A small segmentation model, trained from scratch.
Model: 8.11M parameters, 48-pixel images, norm groupnorm, activation relu, depths [2, 2, 2, 2], widths [192, 384, 768, 1536].
Training: muon at rate 0.0015, 8900 steps, batches of 256, held-out accuracy 87%.
Data: trained on aerial photos of the United States (SatlasPretrain), 203450 training examples, 11.2 epochs.
Rows from block 2, named by matrix and row number. Each number is 128 + 24 x the weight over its row's rms, rounded and kept within 0 to 255. All counts start at 0. Numbers have three digits each. After the name is the row's rms in percent of the matrix's.
# short1: shortcut pointwise conv (model.blocks.2.short.1.weight, 384x192x1x1), inputs 96-191
short1.193 094:139126130146118110146091170132098093150154112122130144130118101111118145119172143145122142136135124150079164099158145169130156121109120121140094116141159135091131136122110091137138106121085118143104123119110137138156137125099109119139171178162163138100125131122121067113096126114129120102
short1.194 104:112157160167078125167107159139109138116119187102098107132125094181121125138127089072120168169111144155118141078160118143087112124139126167123093140142117107131129127124116154096122098089143106133149156156138158109120139087161110151147109142160115119166155119113182098126151134149133146154
short1.195 098:144101151153130115216114131109119154184103118134082161119148121108094147140093136123142138137087161113120087112119150153078143149127144155133087115125158157118159125126113104151105136100136141109106112146101099157098141101121127121121127160123121114123112124100151157159102116173116137139
short1.196 113:156142097132153129103181136106102145147111158143095137140128148152160127132126097149140117109140130138101127135180107158139168187166136157162124097145125127139088146100134108112163100071124149120132178127148122073122164168107136090119122131145135147159108144077136106140133104144136161133
short1.197 109:216129128091129133077153124096134114106127117143130071114118120139147146112156066128114105111107138077107111134127128140140168137117141068102154115119203111132138143116150111137145110126131135121096116097138134168185142142133131067124176121152131131157119153140135097149165089153109182126
short1.198 085:146151125119130132128147111161126120103127132123158131108181128082144107166096129118120082182163138143143092175137153128104114177139098154128096123155093101111090093115142082118135130115129158139156134171106177093137107105131116128116100100097120124101115103106131141121099126137143104141
short1.199 094:116146161110100125120118129121096126149146096157170110126135103116084116119138065114101159123172094152139108080095099116130095176097108143101101185161120164121132134148122119144150129142126157146163058140141138140157092145156117122127125138165156123134146138106126141139133105151096097125
short1.200 111:178140115119110109085138145134130138123150139076118142145160154078132117086100154141100143150111094110147094110135118119107156110124139185151109117139152147121125125120141141064128148176119140121102088149097161154107160111120131116136145127126126098117143103153106150116132126107129166096
short1.201 094:132113115153109131111135138134114093083100105090153105124135160109146134120123136125159134128170138112157114122100168106099107146145099122108079127164109134113084123162137097146116124125145144121139152092155150097096139096122163108101128130098135078157136086124165148142137106139129120127
short1.202 102:140136094113102100131130161113131075117136143061134152156111127115157134139120158153133146123153127086093101137146107174099146119219166139120187116104138113084110106110106173147116145181148113144091108147123140141152110135121146169139119117136132116098132104119100105112128112133155120133
short1.203 107:137143130101105123155117166136129133158132102154140154164147095117094114118106140105122175130133146097179131120179111158095112128119133139141092114145121125109162135163094182132129112109140108094168144139128122143155075125167117142119152123123154120123148106132102131122142199133150132116
short1.204 093:114125164128171154135158088160140138139146126079130186127111116116142128174043093159084105126108122146113167141122101133156171142146123109126138123115118139104132109132134138147135155108126163140130116112195163151105136125116138161132133084124084148084119103170141135114125126094122146146
short1.205 113:130148143113122096124077144144143113132164093147141102133095116110135112125121067130114110138092090122112143118137127139188165166087160169106106127150118136084109115127127128151151124135127143139140152135163165133168134143150081118150160164156155128148151220131127178129157150162147130108
short1.206 092:139185125125102112211155093143095118131161137155104126140138158200122144114109104144127105142167115159141126132147104160181125110135140119191106129100141126135095141119116146128088173117103130100119141127137095104107137136100097092108159103139120146124133096100118079101095140146141155128
short1.207 086:160119123103157103076167130143111130134097161105117145143112083144135119104121164136104101161151082142135074113121157114136149152075105105076144112131168101124124134162142125097109121099164112157115100134123125117114165163138109114133097169121109125093101169129132095158163141121097163117
short1.208 107:149124138084165139132147116116123094161153113132139137123042114167157127140126092142149140113157134143102110174102160118129098119128195147170119107115134130089106123099108129107141134098158115120148133159143105109115150149120120196120106151147161114126149161157163106131142145138109154160
short1.209 088:126102143109093124115161126088117104079109105174118156115121138095132143157114134143147118142124157152115135113157139105089111159102125143130082119115094138131158105102167146141108075188093102124122184167154150120127096168128142144105118064159114086130100110144115123095082106120107075129
short1.210 084:098179141145145119163144140100114132134132106108129149128109131125121123151160153096147130144137110156153134127143136136101092175116113113144115129128156139143100131102127118162127142081104071149099112103154135091118092116101110154097176079110125108123175134126107124115141129132115089103
short1.211 101:132134109117171123158129164116111159086129112179090089084146115153130142203168133116155151118175114158150125198152120138186113159123123151139149124125110168150122120130129109104104144156097182132125150137157155107113120130190159111130135092087112080087142141145087130125132115146135144110
short1.212 091:117149122152082134143106158111094126147122113137125144124169122102101111089129106122146123157129094144084134118113107126133111093104139119139123146154144112116122154124124166166124128107144116124159185112095144095137105137133111161159170126122172153141124154159143116123127131117127123076
short1.213 096:123140123108148133129148137179113132134085098110125122147132148148125133158079111098159159122132136109124106101131090136137110119111180117100100157133131091088143135173155159159106132146170124138136148103164141136099088127150182140113085150150123159127102163151153104092103138072146092103
short1.214 099:127097153138111162151118134106154108098127150181163129150126083143131151114164133167105096100120140131109129058116107107174127134131183169089118115134141132158109104145117101123133113111154146131158105170098131135145108164113152127144153158085108132108149143153087110120142178145125132140
short1.215 100:163121130102105154180110151141144132155067151124184094162118130106084111133164161119125123114155139119191091140116055142130106177096080118126154109138105164108092145148125103115119127118188152151125097119152131125111126095175143140115144090156140126170109148162133111160123146154115111119
short1.216 108:222124151107104126154131177162095096149161175087143139122151115119061141136122103134145130153124165141146117130171085121134142121116132148151082134150116158121131081137137146173145108105170143108104131126092099120176101096160174142093117175119119137124108133148120132129132162155190154120
short1.217 102:127141112155136086161142132114132136136090124093091164138171125095128112104118078116114127101172121117130164146136114117147145110108151137142107112142138120156159128166185123192127177121168106129137153097165146128148072110115154154125132130119122134144163114087108137126131192123138126078
short1.218 109:160121156139122161122149134140119136117113158134120104155163118127082160120149134149108105132121080100084117116095131154153155122094088119110130138116182170149149169127077112137143139123167119162136114152154153111138129123162133133150152129155154157110068175132146147108143152119139142160
short1.219 094:141155103125146095143147119122126139128164144120118129107155140157136167164097101130071118116096129116156144106165093162130092129118064136165117162109168152129112128126103132132147136164103116108143094144181128096107108088141158143101163108139176090153132119109142088110125101078145132126
short1.220 099:111094098102081118106157152140076156103082128108102119096118120167092117095164109105114115123129109106109120148128155144125158115186133155107098152106111118129131102152146130162122111134147123127132119111128127085130120122113120107122114140146113116108135079141140062123124127130101138130
short1.221 132:122142099127093122102092106144130115136141100086132142133145120064104123109152118148151169139117120097177109133168126113145171098122195149148121165117131161126131140109107147104123111113149155136135112124108132115125127128114129152161110123140133142182098126131140125105147141139169116106
short1.222 098:094118149104117116138146089130116103093156125079091120067128105132157098121117127177130171126161121122114074115134101143106175107105141126141124126134112106075160177115118121126158129152107122126163126088128125119143113146130132069100121166155134112136143145116076098127128124113137139142
short1.223 093:151104122114129147092117134103162075110102099138142147112129126153130112113159127176128154133129082134098105132148149145104164138114134099113146120146160201122152125148106147159121153130143115147131140141122103133123127165181138125182112131129115127168143156141114119087152119151148127113
short1.224 102:131180141142125116113124077136140152145114180179148150114144155132152130145066102126137158136110114092130150096110090156124086109126107135107098153106142160079099084105100162103145141145151133143077103119097129150123122167173140162176148132162141125148082077170167117112175127148104137141
short1.225 085:140119117144105163141134150120141130125144099131112117102129115116121134128113127139158086152143083106108167103113124190135135143137137122111134111115089121099103147098112102132122143107117117126105132104153110132059118126096130128122124119124158138085129108159119129093185110117157133113
short1.226 106:155107096152139126096125121143134157147145169126109163100144098151104123153141129137144107122114096127113137131146110164090121079145137174177146096115158105155158148146126098129112144118121088118123092156084141111118143110125101083123133144156181109105111123169169143166164143145105168129
short1.227 097:110116143113112124094105158128120152123120085117101094104150128169134126110155131165132101147113128137161127137141172106126111145121164155092161118138096134100126151167084140130125176143127124129097106135113119138170161129089132122159141119146098150135152080150115159112124154118157131119
short1.228 132:110087162151106122135159116187124103135143140190178131121088146140155112119148085141167129122107124121162143179121138140115140136109141097154139112118113108150110108128118155179111099102133105111113127159132099141135123109128208119140157145141136133132115137167119138168185134098145141100
short1.229 109:131125142109111092096128104139173116161112067101138102087130131118136117100151112103135112100109129166142130119151125119094088077146138133122124096156149120074143101114144102113163119075125136132169124166134147098130156123118110099150126100125111140136113148110120145127100096149119106087
short1.230 100:126129147126127119065154109147164145120138129102163169134136163155141119113135152099128126103078119175112174137130159131103039172140116133112118115140057115116118141113139155131118147145119072113144113139138140118149155131110166092120124132141120112153173141136094116129083139139123114135
short1.231 105:121157136142125107170091153133182137133142137185144166128102119119161141139134120083170102159140096152114138120146109152100103114128125121137174120152090141117112165151135194103128093083122130148149100108143107101126126086177142126128133161150156119123138127102112072145143057107080122143
short1.232 088:127141151134173128126134174077167134109136151149129137122157135063132171161115123114145119103108120137121110120180094140094146118112149109170115146153166150104123111126145098186084131102101149146123145097109149147101111119119123093090160119124131090141132140140142137126124110108140123097
short1.233 099:143089136166098144115148141147118140107119117145141147133174098108098097058151090157142104136113153150109133114181129132079119117102169123178159124115144106178108156102112124136128102189113145206114167105139148122114094126124127111144126136112109093156115094113130141150129100129120142109
short1.234 089:126161061106111118131148152107158149133111139115125122128147115157140122142115148121108142101102117165152118128161103115142117136103156170124084133137091130137118107107091121112124106118131178111137081136124125153113173182136134143109151134114129148175097101109164082136069123108128105132
short1.235 098:164148078106124152124113155131130155116107120090142088145121128139157100153147104164115133111120108146134110122161139104103119122107152113161150135129161077125150129155142098140139187099127121160110147095148129148157103116115111122141131077119095143142170120155107128073091172155131129085
short1.236 101:131088082100118152094092130095163127138182145145118099113116078126120142131152106177109133149163148150139138108121103104127110152117129100147118118151102132113124135095111135110150135157180147100156130101144149105155134127163135089109169129142139158138139161137160103132123139111118123149
short1.237 105:135143140132138151136151134129118123144102150157108103173138115118130137149119099139126142117138112178123105111113123143119055131080160153137113129121096132129132093124133095159145134121099117109122096144091140152109166104128108122095132165136128145128150160101113150181120140144149107182
short1.238 096:108123170126118098117158117111146156141153175136135142147155108150123105120164131134143125149110162132123093113145116117147113129136064176127161112106085089100106106153139137121118118144167138150091131160099164142123123147138134151115067146128120119118127148155119128132088157162151079108
short1.239 091:147150053116114116117134130113159102155142126156160204106136104098150105076130098155131125146105133150132105144134144173104175115138121128124108133129145126111107089085121151145092115125137131171129117099092170138129106097116134127114135132147137123150092144105146104113155077145151128163
short1.240 098:146090143095127098097138097160115126121114092144165148147161160156133096096134179095084107078145117138094154128113124145092129147091135133163094154138180157123117112123141154147148156114139112100146124138140106126118119123138122134135127114101159125130180109085102161117128083142156122086
short1.241 089:073150130097109119139101118123150126119086100129119138157138173117154123111111117118169116126134110157176101126125107158137158143120170181166133110156159107117087141120094141119136155096142123154120147105122148126143167100149126091110084147119137110192137180083124160135083089117115134121
short1.242 087:147139125114120123109142130110115068065117121119133130122111108086142081128162143082107132081131126152102135144114169089130120109157118089153097139121122088090130146121118127104134134107131100097117131107125175114136094128104119162131159076170122101139098197104108121122119104146128109141
short1.243 092:117094126112128103120130084121140146145132142137167103183147145089142132111114147131131125122088131082130098121116089087093110106132114115080130120105054104085077132140187099138091142127156140167129122166157126120141114134093082124137140102143065143141116183108131096122118125175102103099
short1.244 114:144143162129138115088136181149117122124078111123071150120162092133111126137121156159129135136170128137169088152116138105153152116138161164112089157148148137111146156118098119139132133111126154143102105165132132141144143133082095075108099142115170132110125122138170106121125136156133124095
short1.245 101:132118162114122105119101090157124153116171099108095124135138072111108106145119127156145129104170122133113108117101159117111144113123141158124101108144138151071144126130092196129158118132145120158136127118126118145148137105110120180151124153133154132125110169170081102157125116128111140106
short1.246 092:125137131113156121161131146140134103127124133150078133146116099148133156166133094131121107167130113153148095118162137107106082136110145117109097139136141078113139126136119109139165136122073123101132150093124080135102159128184139114128124151131135187112099144176124120127126112144133166130
short1.247 092:132138125128131135099107128123106141110135115119093118156189086134123109082097141162130143152111103138128139136102159109145109160108157147160119181148147135114141103130103114091167098126133164122127161126075134136142123130130152128118108133158066173109098102116117097119141122112126152152
short1.248 102:150136109116101154088119138166115139162093111149129108048097134124123109103119128112132166139141134119172119101127132184144124157168116102140111114128141135108111138185134126141114076134185087153152086061123106125134153115129099154105103153127130135131138127144081123172129127129093111149
short1.249 093:135133158125125143132089136146118078150144157160139153112076165108155134118127155125170132115124135151115130098139180144129114145120143123154158139146129109144128089123130103151142140158112164083113101129152127117150149129144118122120107149132128136145171158088107129134105164120117091132
short1.250 105:165117100134120134131096113097107099156128147126148105124097133090095150131093140129121172130167114175126114134129167157151114165105148135112114107153152191113159127136110121122098095141145146159124163107073119149154136112164107132134141166131122129166106134164100137084194143127127133115
short1.251 084:118141140118129172124096084142157092102138116162129114108122089141116112059127128144101089136135080136094121132156142130122111107094153121078114144122148102142115118105156118099174150115106123124118062116135113142139126127127089123121131107122109148161108107112126131154130082108145160116
short1.252 118:173124122160126148092106158118148123145133169116079173167124115143109153123115105121149167131083153158114157139184167081133117124115140154142159171090128135061131080121122140113132099147158133136114141130116136116160141159090152135086097139074153149173125135132123133111122139135093146147
short1.253 076:159118131125146134089130112098153093087152126118130122131136158120158123135103111108120124132135110113134095123140101142149114144083142095139128098131162129139133183131154090131113129159160142164146130108143115144202098117120121157136126144125093126108149110068087143084078108125103089111
short1.254 116:113159111126125086177119107171113131140133104111148101118134179129170125112127153164089167132146168134130130132143124150076112153117112128098152114144100114119084122145124119086069131131124131154092139159139115123124148121176121168119129164138151106118152147110067126125077112102142148132
short1.255 110:142121188145103154122143166094150138115121151115089123134128113135213148192130093139114154153140150159126136118114093127098105164117154148161129129137166149158119124116122084123142128118099122114091119103103137125152094110142155086090133179094121146125128139149132158160102134157126120103
short1.256 096:128086107111123096158159087125100097134136124117101102131144097147168154068114118139092109095127122132106139133123165126100161130141122118114105151105139099131118179137122116126164124173115113110126130091123120104125099141088121153124169129113157109135120143168135093102095138123107114144
short1.257 099:162113118124130109169135087130169092083098117127092153153197121097097119127115093155107131139119116129180124106149148110146163117135092149167102121115174136118174138106131152116163121133138147143126131139185163079083100107114129139160100105171108134181119127138154118135109099085101093163
short1.258 090:115181138128100150132139140113063115082131123084118145103129132141123114144112137154095113142131086150085119108143104091146126149081115136092130107169126090094128130124186137162128103142130156106160152139145117126125111120139115158163108112144109176147123134098103160110111089155155072159
short1.259 090:114108090143130112126141144123111108088139111102124117178105063082110137111143133160106138165127117143127102123098135168154161100076127113128128093095116154095111115132158097137128142117121179120130113148110073160138080116090096126101125139154110105121153105105123110114122112124129117125
short1.260 100:152135108122109137114069110155130089129119100126164162074116142145152150141122133102125161133095106085101147079106121164209129121126177114145136092118123089099119069107119144131129098097135179107154133116123099104147114124157155091123138156131107171143109117138142111140129153132122094093
short1.261 085:151110120109100138141114122131130100125164106122116102107170122137125108099172126117135134142119145119164111149138146098126118132121128134080141179120120110119150120092112120112132079135133142149153147142114103102109131136198128120094082156113160150162122194152079110159160119172143085091
short1.262 092:123132145144141101103105126111146109088086161115148110114094087100106177156125146124176122088170111136146122146164151103104132157088136116146099137103104096115145139160104187158166093112110132122173143138111107133132115178111166127155127111152140089089097135140145122099097154157150123130
short1.263 108:138140162082175146151163115136137159142129105142080106125146104134103122119088179111155118117110108114127138149158103127153132131142129119101142075139138131093108132119168121099155157164114107118109108092110116132126175115107147119101174127113141137145129116154149110111115122089183142151
short1.264 096:130095197099087114121106158113145153154136132099122084119124148110115116123131107134155128134138158127092151140176102097109126080167126147111103104112118116128149133097098145123138140132152148119150153131133157140075104105115152158115110113126097095157116125155149115110140131088151134153
short1.265 088:127175157100140110128092130141141093145127052155119119095118120110103156133145099125117126136111112155152127106101121122156129173100101117124070105138153141173142118143147089116119136143125141095107155135168135109097176137140127116112143098063142159080110149133074137139163116141087115107
short1.266 089:123105123137115133137125110129206118123130118129132104117143101104096131088119124148109147137137133130105103085147113131151118090118175103138106146133071099167147107126090118104125124044152146113133131140141126147172083138102085152113131140164144114168103121126171167158119124134123105161
short1.267 102:127127151104145129147152112134141135143151126132116125132155112167111147156105090129139123099133122147171147174113099129145157111124167137109167060099116107150106117150134145119100152116143084175096096122140142115111087130116116104154140138148120120118171159135090074149154152154127124119
short1.268 101:154112154129099081158124175150157132133168163099110149130144092128144115105143183172160092151150112059145156146143127116112086138104153100154128078161105138105125146122136140085103112117109117129118131104147126129109157123118127137111124138132106141148120146145114144169115083130169114148
short1.269 114:137132155133104097116154094137085154111114111158141107175143180109158127134108124200147153097137129154152152118078100133118136130117066105160126102131114168140133145126109099148167136135135099120088162100109110107122157127109108110104118118163167104162101150133097141129124155117122122164
short1.270 086:108109147076141118104099110113133115155132156093178141154098158144163142111116094109086143138135120130129081154103085099129157118145096078107138118172161122081116162129093091133128111116097143146108097122155135156156085124089150089122142145111067121149123117150123149096110127087107175145
short1.271 111:073089128140132154069156128145114133080114114181114124094124124154061083133118154155171138118170085169117123143121180103177142109102106119135106153136138128143123138117125142134164097070100184143155124098100139101103150124130163157138113116156133100120112152123123098151128099156127150160
short1.272 112:164084156118124151099116104105115097105156140150112117189103151138087153110124134143107136122130114116129153144117135103131117160127105107123102114119118148141134148116095100152146100132126135152083102116109122073145128157150098136097144163127128078130117163150097107110128117123197131108
short1.273 091:108161152138129144126103131151088106115131085145108069137143080128132150126141162123111113145106134119130151111116108131144158119120082101153118133162113133091117097116138111119143084183068108118137128150135110143131143163147067163104158159119130152141114104115136168151138121151153139150
short1.274 122:143129131095073164167136134076106099140141129136149119115139187148161082141072102133097152106128131161136092128140100146113133146149111073148102126129143122116133125131147123115138115110165081149115097141154184149132173134151165109128107137137123130100133129167160142099152147112119133126
short1.275 108:148118163094161091085135088152127128144138142139084122083102086131128139141158136090128104136126161153141134152143179099111084110153163138140186159111148101135158116156157132128121143134102160132075118145146129156147142114131133087143120118154174115123087119103119122160087147102134120053
short1.276 123:112106121078121189109139099166148149149079154125132129111109152144116090161133146152111133102095136166123167127107145138142169106158091141141143084142117128129098126128097152157103121156136126132130106129109170151118159081109148084118090148146117136119135124127106103130102124119147148118
short1.277 092:098193127133136143154114122076127150109130117137110148183130112090102129132089125094154137105126146106103175108145126130099140082132162153156120095133100150104125123120120131121127149104119111151142111147123137100118101114157111117134135144114152108109137112128118119151137147132139127112
short1.278 099:165122072099103150139177131143085121092128136113122143151107121113124121173120161128167153139141093120186140139160130152106121119143179157153125135137090136108110138127088131129193120105124123180130110152141130087128085095139129145110127154144159092111090095111135122124132162130112136121
short1.279 085:135170123150120121152106115129138112115132159161162187119132144100163143119078131148085129135101116119120135149064130122100096105115138052153138148108182144113143119142168108145105125141134086160093144144086114134090138104107094098109110155147122119137125124143111130160078135145129085140
short1.280 107:129137114135108109140115113131181157169092149154079143155167132113103145102157163138155148185092158107159138158146127131112123149121112150119110135123148126118111114106097167133111178175162120090126146106128150109125161086154118142113103161121126132168156134117102105097111141145151123104
short1.281 105:118090163078119097164098165135112120139149129150145126153091147128168138079108144131089116143146112109136128161147114112060132133143108114148127147134150160112175124102161121136107146140102136139147143113093136168140120116100112135088135131139089128141138136115106126120144092102137149136
short1.282 110:196106108120142070128163094115137115142145089168141075121080227113134146145119136090148102111112129184153108145120105113130124106113084111130139114133130118133140124136108138159171129119135150113117108119161134145132172148138144114107129115151122139171132145142111110142128140212104133115
short1.283 102:109106159140130104157087107092117141110102174164128166114127153152178111102097122130107105090136140177187175097136111146149130116130078100154170134116146142087126102136145095091088143128123133119133137125090124112155124140164126115148151130092102128082151090102124163119104122135127111098
short1.284 112:126096110098167116166128111121128133148119134125171125123090132142125059164124108114111091153139127113139152141143100171113130158141129143130136115080090095109068146111132163112148079104113107140091139136137122103142151116119152174124130144140161131149112118145112111142135132146146118159
short1.285 115:127106136132131118132137125140136099146118098085122164149153158158159106094121132124114151140097122105110144085121124113148117143124102122135174109133134102109148108074155097114120128129119121087114155142140158133072154150147150120142134137108161133181159124124126129101113132124127103087
short1.286 089:122141091146144139110115151097123097137119121139115092184120087111115131138107153183113149088133135139155071147164148100104141144084124089111129156168130115170111093120136121137134093137146100129137157168102095131141155124099095089152139105161148099089119099150128101092088148077149125127
short1.287 092:113128169145076115094096108127130124137154117138137122069134181106153139124100143148083143150139126141097135139112153141104129153116115148165145108163108116156130086137121148131116153128161139133131165053110133146156122127154135140091130136115146165127104146110115121086098160166126084116
short1.288 108:151132136095193133152077134099108115082148133106121160155139157090149136143100150115144134108131129146104143109100129102167134116158137123110099154134080132131114087087112092132111085118085145126124132113100117118132137096113196171121101142115146121125094103097164142125115137129097105104
short1.289 095:131107138134098102137189168088147123126173140150124097127107098138099142121121118108183119136091117122134126135122149157138138154171116131135124117137113089153127139139133144147145176128109077107144094140112114122101137115179182122155154114171129125131158150187111108125113105130137108108
short1.290 106:142114154102115170116118119161130122128103130103154157082167134075170104141120143111178096093128139094117167125104146109148121081147090121149102109154136120124151122120144121157138111154163137148143158140148100126146133121176115137125118094119143127093161108075121128145099120178116132102
short1.291 100:143117114121133128139172151128143122115158101142141147144108133143115111158107108137138145112123113157129146141136090147174153123138158129110123151136139138083166175127162131112145097117154142140141118157138151095081120092129126141130093113089139130146176162150071108173141082129120153131
short1.292 095:155151126146093074089103127171140158143143145175134092201118112140119148122135111140116129106131154141115129107129174132126112099115159130114157109124065145132128176117127152118113122121130129166164143132122154127136154108087164108078126156110131113117127155136117175153105079118189102095
short1.293 112:155139109091086133166098123164122128131148153154153095110158100116104128110101138165158180105103123041113106138160112118115113078101203135154123137118144111112103104144135130108122133121144099136109080096122105118168141109152131150149136139143159117137129144163126089111133175123145177147
short1.294 102:085137140142178125180155137124132092143146123120109125099117090138133129134125173112111099139103152130128127171169187125095065121123093145107165112143103165107115115115114177153159129116111166098145092084134149123088160160148183154163155140120112103129177180143101113166122129133132143146
short1.295 094:082136121129129122105143141151170124125144167114174161109144091143160154129099132145130139101159091134123149171146149114128104089128107094080117122148104089113119103175159102135135170130163164144155113099148139132156151138114165130175109112138136095122161124109140145124146146118146114134
short1.296 103:114117135148155148125093155131112140097144132124118152154142150152200135103155149142173123129112140105142128098139114106132082157127130121172129146132109130112133185103146151158126144131116117150178131153134175149123141097096117097133136125159193147152129141157138139118062107128161128141
short1.297 088:096120142138139109139160130142129129118077127087131111110181133162101122176080075109146125097097146146167152131151120152141115136151111114173146105146164125140123121110106128138104153111126143077141120121120144116125134124127150119135106094105132113155135120184093142156108140132155141139
short1.298 100:112086139125150118102179104134168153166103136117152142128091157131183153156123127132122104112159109159125126124124131199113120120138131144126111111103138131103077151127130112147152119158137139155125174105169160132144093118170190111124146120152147118147114125098119142132084107133103141106
short1.299 102:146131109125142115129113165101099158138108122142129154094139106150139116109088152109116128109102094095110146141125115159109152120126165136141104165143142127126115134094177141145145121073139170153146161135125130158107137117208154132156159084137154100141126147124112117160117116179123141129
short1.300 088:103123115082112107090170141127130126172104153125134173069116136150114110129113114121196133167128157159161130117133105126098169120121120137125142153121104116085095100099147129081079112127127124123109139159086120111140176108131170160090158105130139106154096132115119175176123150172133118155
short1.301 084:096197121116139153153122113098124155112169127047153112091134162139138146159112096121132086135144127094141160116165103115118070114132095129179089129146123154154140140129105129135166158105111078129176130115138125168140096132085137162147140075152111154134140111152137148124102114129132134138
short1.302 093:146114116114120084086113151149122109131106151119158083121129121101141122151180124127162162137121149083130140175171100137105170105124134168131134129138153100132124087074153167093135118112130130136149152133132107072156107088149135144160118148174147132108158152151109138105147138078123147117
short1.303 105:159111156149132146128155108141187128120126155128121091155098132119132165142123088150094136126129134160135101144117099105131138119120131074106148143135129109145136118080127105107114153100114152135153108121097085090100147135111158113080116097129165137131157113119131106112143117122118134117
short1.304 104:137122137101137117106153113109136125119164099117180113121112168151135121099064126139104144108094140128163162158181133125146112085096172117138164103102166104139147123152128171148116148093136155123145140138116131134143157119185110130134141142136157122139154137133096144122114150129120128130
short1.305 106:148124134129149128122106130163121121110111107091132117134127135157100121110113115175123124141124118120091136109132151108144124153133131101106097103137167139139143078093094090149130116171106126112070181132154163159143166119098105117091123092142132166146081127100130144147133125165167084117
short1.306 089:124141157061128107134109106124108109117143161130158172153171109103105123139171119140108108107119160127142117123098099130123103107095138117115127155131121094113111168079100167176119157116114115092118134141132150072142171088146135118123105124127131145088120143135085125128131145076104111132
short1.307 096:115118136117136134135100116106068117145144125110148136121156136091180109129110138112119158143141160141165131090143109152155095109163180137180120101129126151094142136107173108080119137139093138119176103143144138140105094136111129114136097116065159131141117140107075170137155170130122116123
short1.308 088:134107123142175105127115128138125135129107116104138114133142071102133138080109088117144125095134124138148145136172146142141174165119132117141134118135132115131186108125125119145141100151086138154146072147143148124121149147064123112122156130118148126110136144127123126107152136137122100114
short1.309 081:139141125130076103132104119131098117119122126135163139110132086139129127151118129146127093115168159107148076107100083096131110169131145080090113106142082142099134110107118136140141104099130135124136138125169070139141139109148089128136125169192105142147102108123124152124153121137168148103
short1.310 095:144144145067114125140132124143102117116157139134118122114103123166074119144144142074101119130166131161111130107106130138179123141141111112107120117132133151122080140098127125161136130104144158092100091103137125113106125090132209124118148109136112132165145128156096130112132093109119087079
short1.311 087:112166104128172132121128123152119086122112095106103093128164111128143161143091111168123111103146103097159095135112134164113133123153107154115151145131087154107155136175146140122117096134184147124128124119142126124147156090141159164079182140099139138147134141107134089095165162120126088139
short1.312 124:128105122079161140137133155123132133163089113194104167079170077143103118135110100152131143105141132103170116084119151108137123156106153145145111173119124150154130132124148118136163113192129125154136112138167139139136077110103213144134141170132121118074140142090157147154126131104105092131
short1.313 103:164113131126104138118144119138159140135180099100131159129137154126111119127124106150130124130121131154135090097060118110149107130114185138135080170148152119071157159085103142099163131132173130129144104132146104136125143125100104115136105100106123082148156143114109087127131130091111140128
short1.314 101:111144135176097164101148177175109127134186139146091091133131132134146163129155144117120130140120110095130104134128123124096104139100078153156133145091128128127140126170139144102107121133125094126139132104113138116114119124141175126103127112115089104080105117087113095177109091145110127177
short1.315 100:108154185130149165081141098089125103147122116147124144129117100104088113134170097160144111136076157164134155129114154155155170147124114138154122156127108094107167100111150113105137132105125116134113095151089142115135151141105114142119130166100111180136140144106130117116172128130136152106
short1.316 082:117146172123144178150146081148085150121114158114106121141114148175137130153115142150093120103166129167114120101123129140155082129062126126111139147091142101088105101115145187148147169143125121129172092155125140104157157124176140115146137165115130123112153121090118113123098111138185131113
short1.317 105:154130150161140144114197133169164162140140136118098125164153146105088129129080142106124158145146096148118139179161118099147152100076140137119142164107112152117138117140113134135096081112137160152153151081100142131105143125134179125145151139101125093142103153125161112107149113112088120131
short1.318 098:126121144157150148080115147099164112124147133142119133104128139094177145112118147138124159130132115112089121187148118124143104061135132169106132126100134072110091120149172131179131121136125103096101113131141149136119107188141163127143149177093109148138132147145100104136141127139108153155
short1.319 104:116119118114157096135072138144107159130114132130129175156151102163155176152122181197142150127123112123141145107141135118132123180140152102083133113098167120101122143128123078121105108129082135122123102131101170170143110129124095191139099073131151105114116102116140132122139184091115136152
short1.320 101:147121097129142101149092135125159175152152101094118098096152181150159121100135142175097160095127075106106121151158101144121124127151155137118121134161108140117123147101111097170128156147102116170098107106163121143138121151141118079121129145155147130085137141114129115139100170127095161127
short1.321 101:102154190139098175169115160143154128121117119147129134119150205096119125106145119107143122109135124123120124123158142112103110098133157142149117157108095133112115141128102132132150105092111145093167135100130126066138136092148114152132126129155096113134110132139136099101161108175117121116
short1.322 090:152157126102122088089130214146133122125139110149132114096133120138155141106114113117138165133108129091152145145145131132153092127161094109108086113137121134137106061167171156150111119162124114136135118161046095117132146101146156106128150185109153128114128145104125154160106093086135166116
short1.323 099:110137140111076154115110139175125156140108103123162107125077155117159114109125134133168089111115187156076144144142111144175171129147132117124134102178099115119147132151142071083106150117124121150092109156122117118094152134115106130156142129132121102144150158129097159126154121123086164113
short1.324 098:099113182156141134112117137129188135167148157130112143146137137127128137094099146141152072120108158165083096117114130140139152128148110151102117135122130104122167140132168158124168174160152135108143137128116138164106162129127102098143089145144112137123145117162138118117131087093143129113
short1.325 104:137110147109113079150088125155155157124153142127143164129118139108119124118157187120120128139126166121088110114094071132130164077163134138135139165120149137134147120123135111161163149167086124135104115147139124093132125130089166110112141138143101130108129176151139138163120136113128145114
short1.326 100:108133127121154124086154134143141116140154126113096155139142105108177106129140124148115122152164146089133166139120117143139138124131129113121093129133138107070149136101141108108143146164156125121126130080125128101088160126099118151177126180093089158167123095114117162112146118120128144122
short1.327 111:107131103092103118141109117119123111128069094108126116153115091158110121116092124119167121159140145122124152125163198131124096140174167181109089136144080124155146111095131149146148151100137099122149146086126163116139147095144160111114153115131082121162146086080123122141074143137133124154
short1.328 100:144117096122097116081119146144145130142088160117142143111164148162102083084110124136123126112137108122134158160138122163115105107093106107126110150143118142117120132120146112112145109138174075143171105105131152116114185151138130154136092127105117113095124169150175114162133128107158140155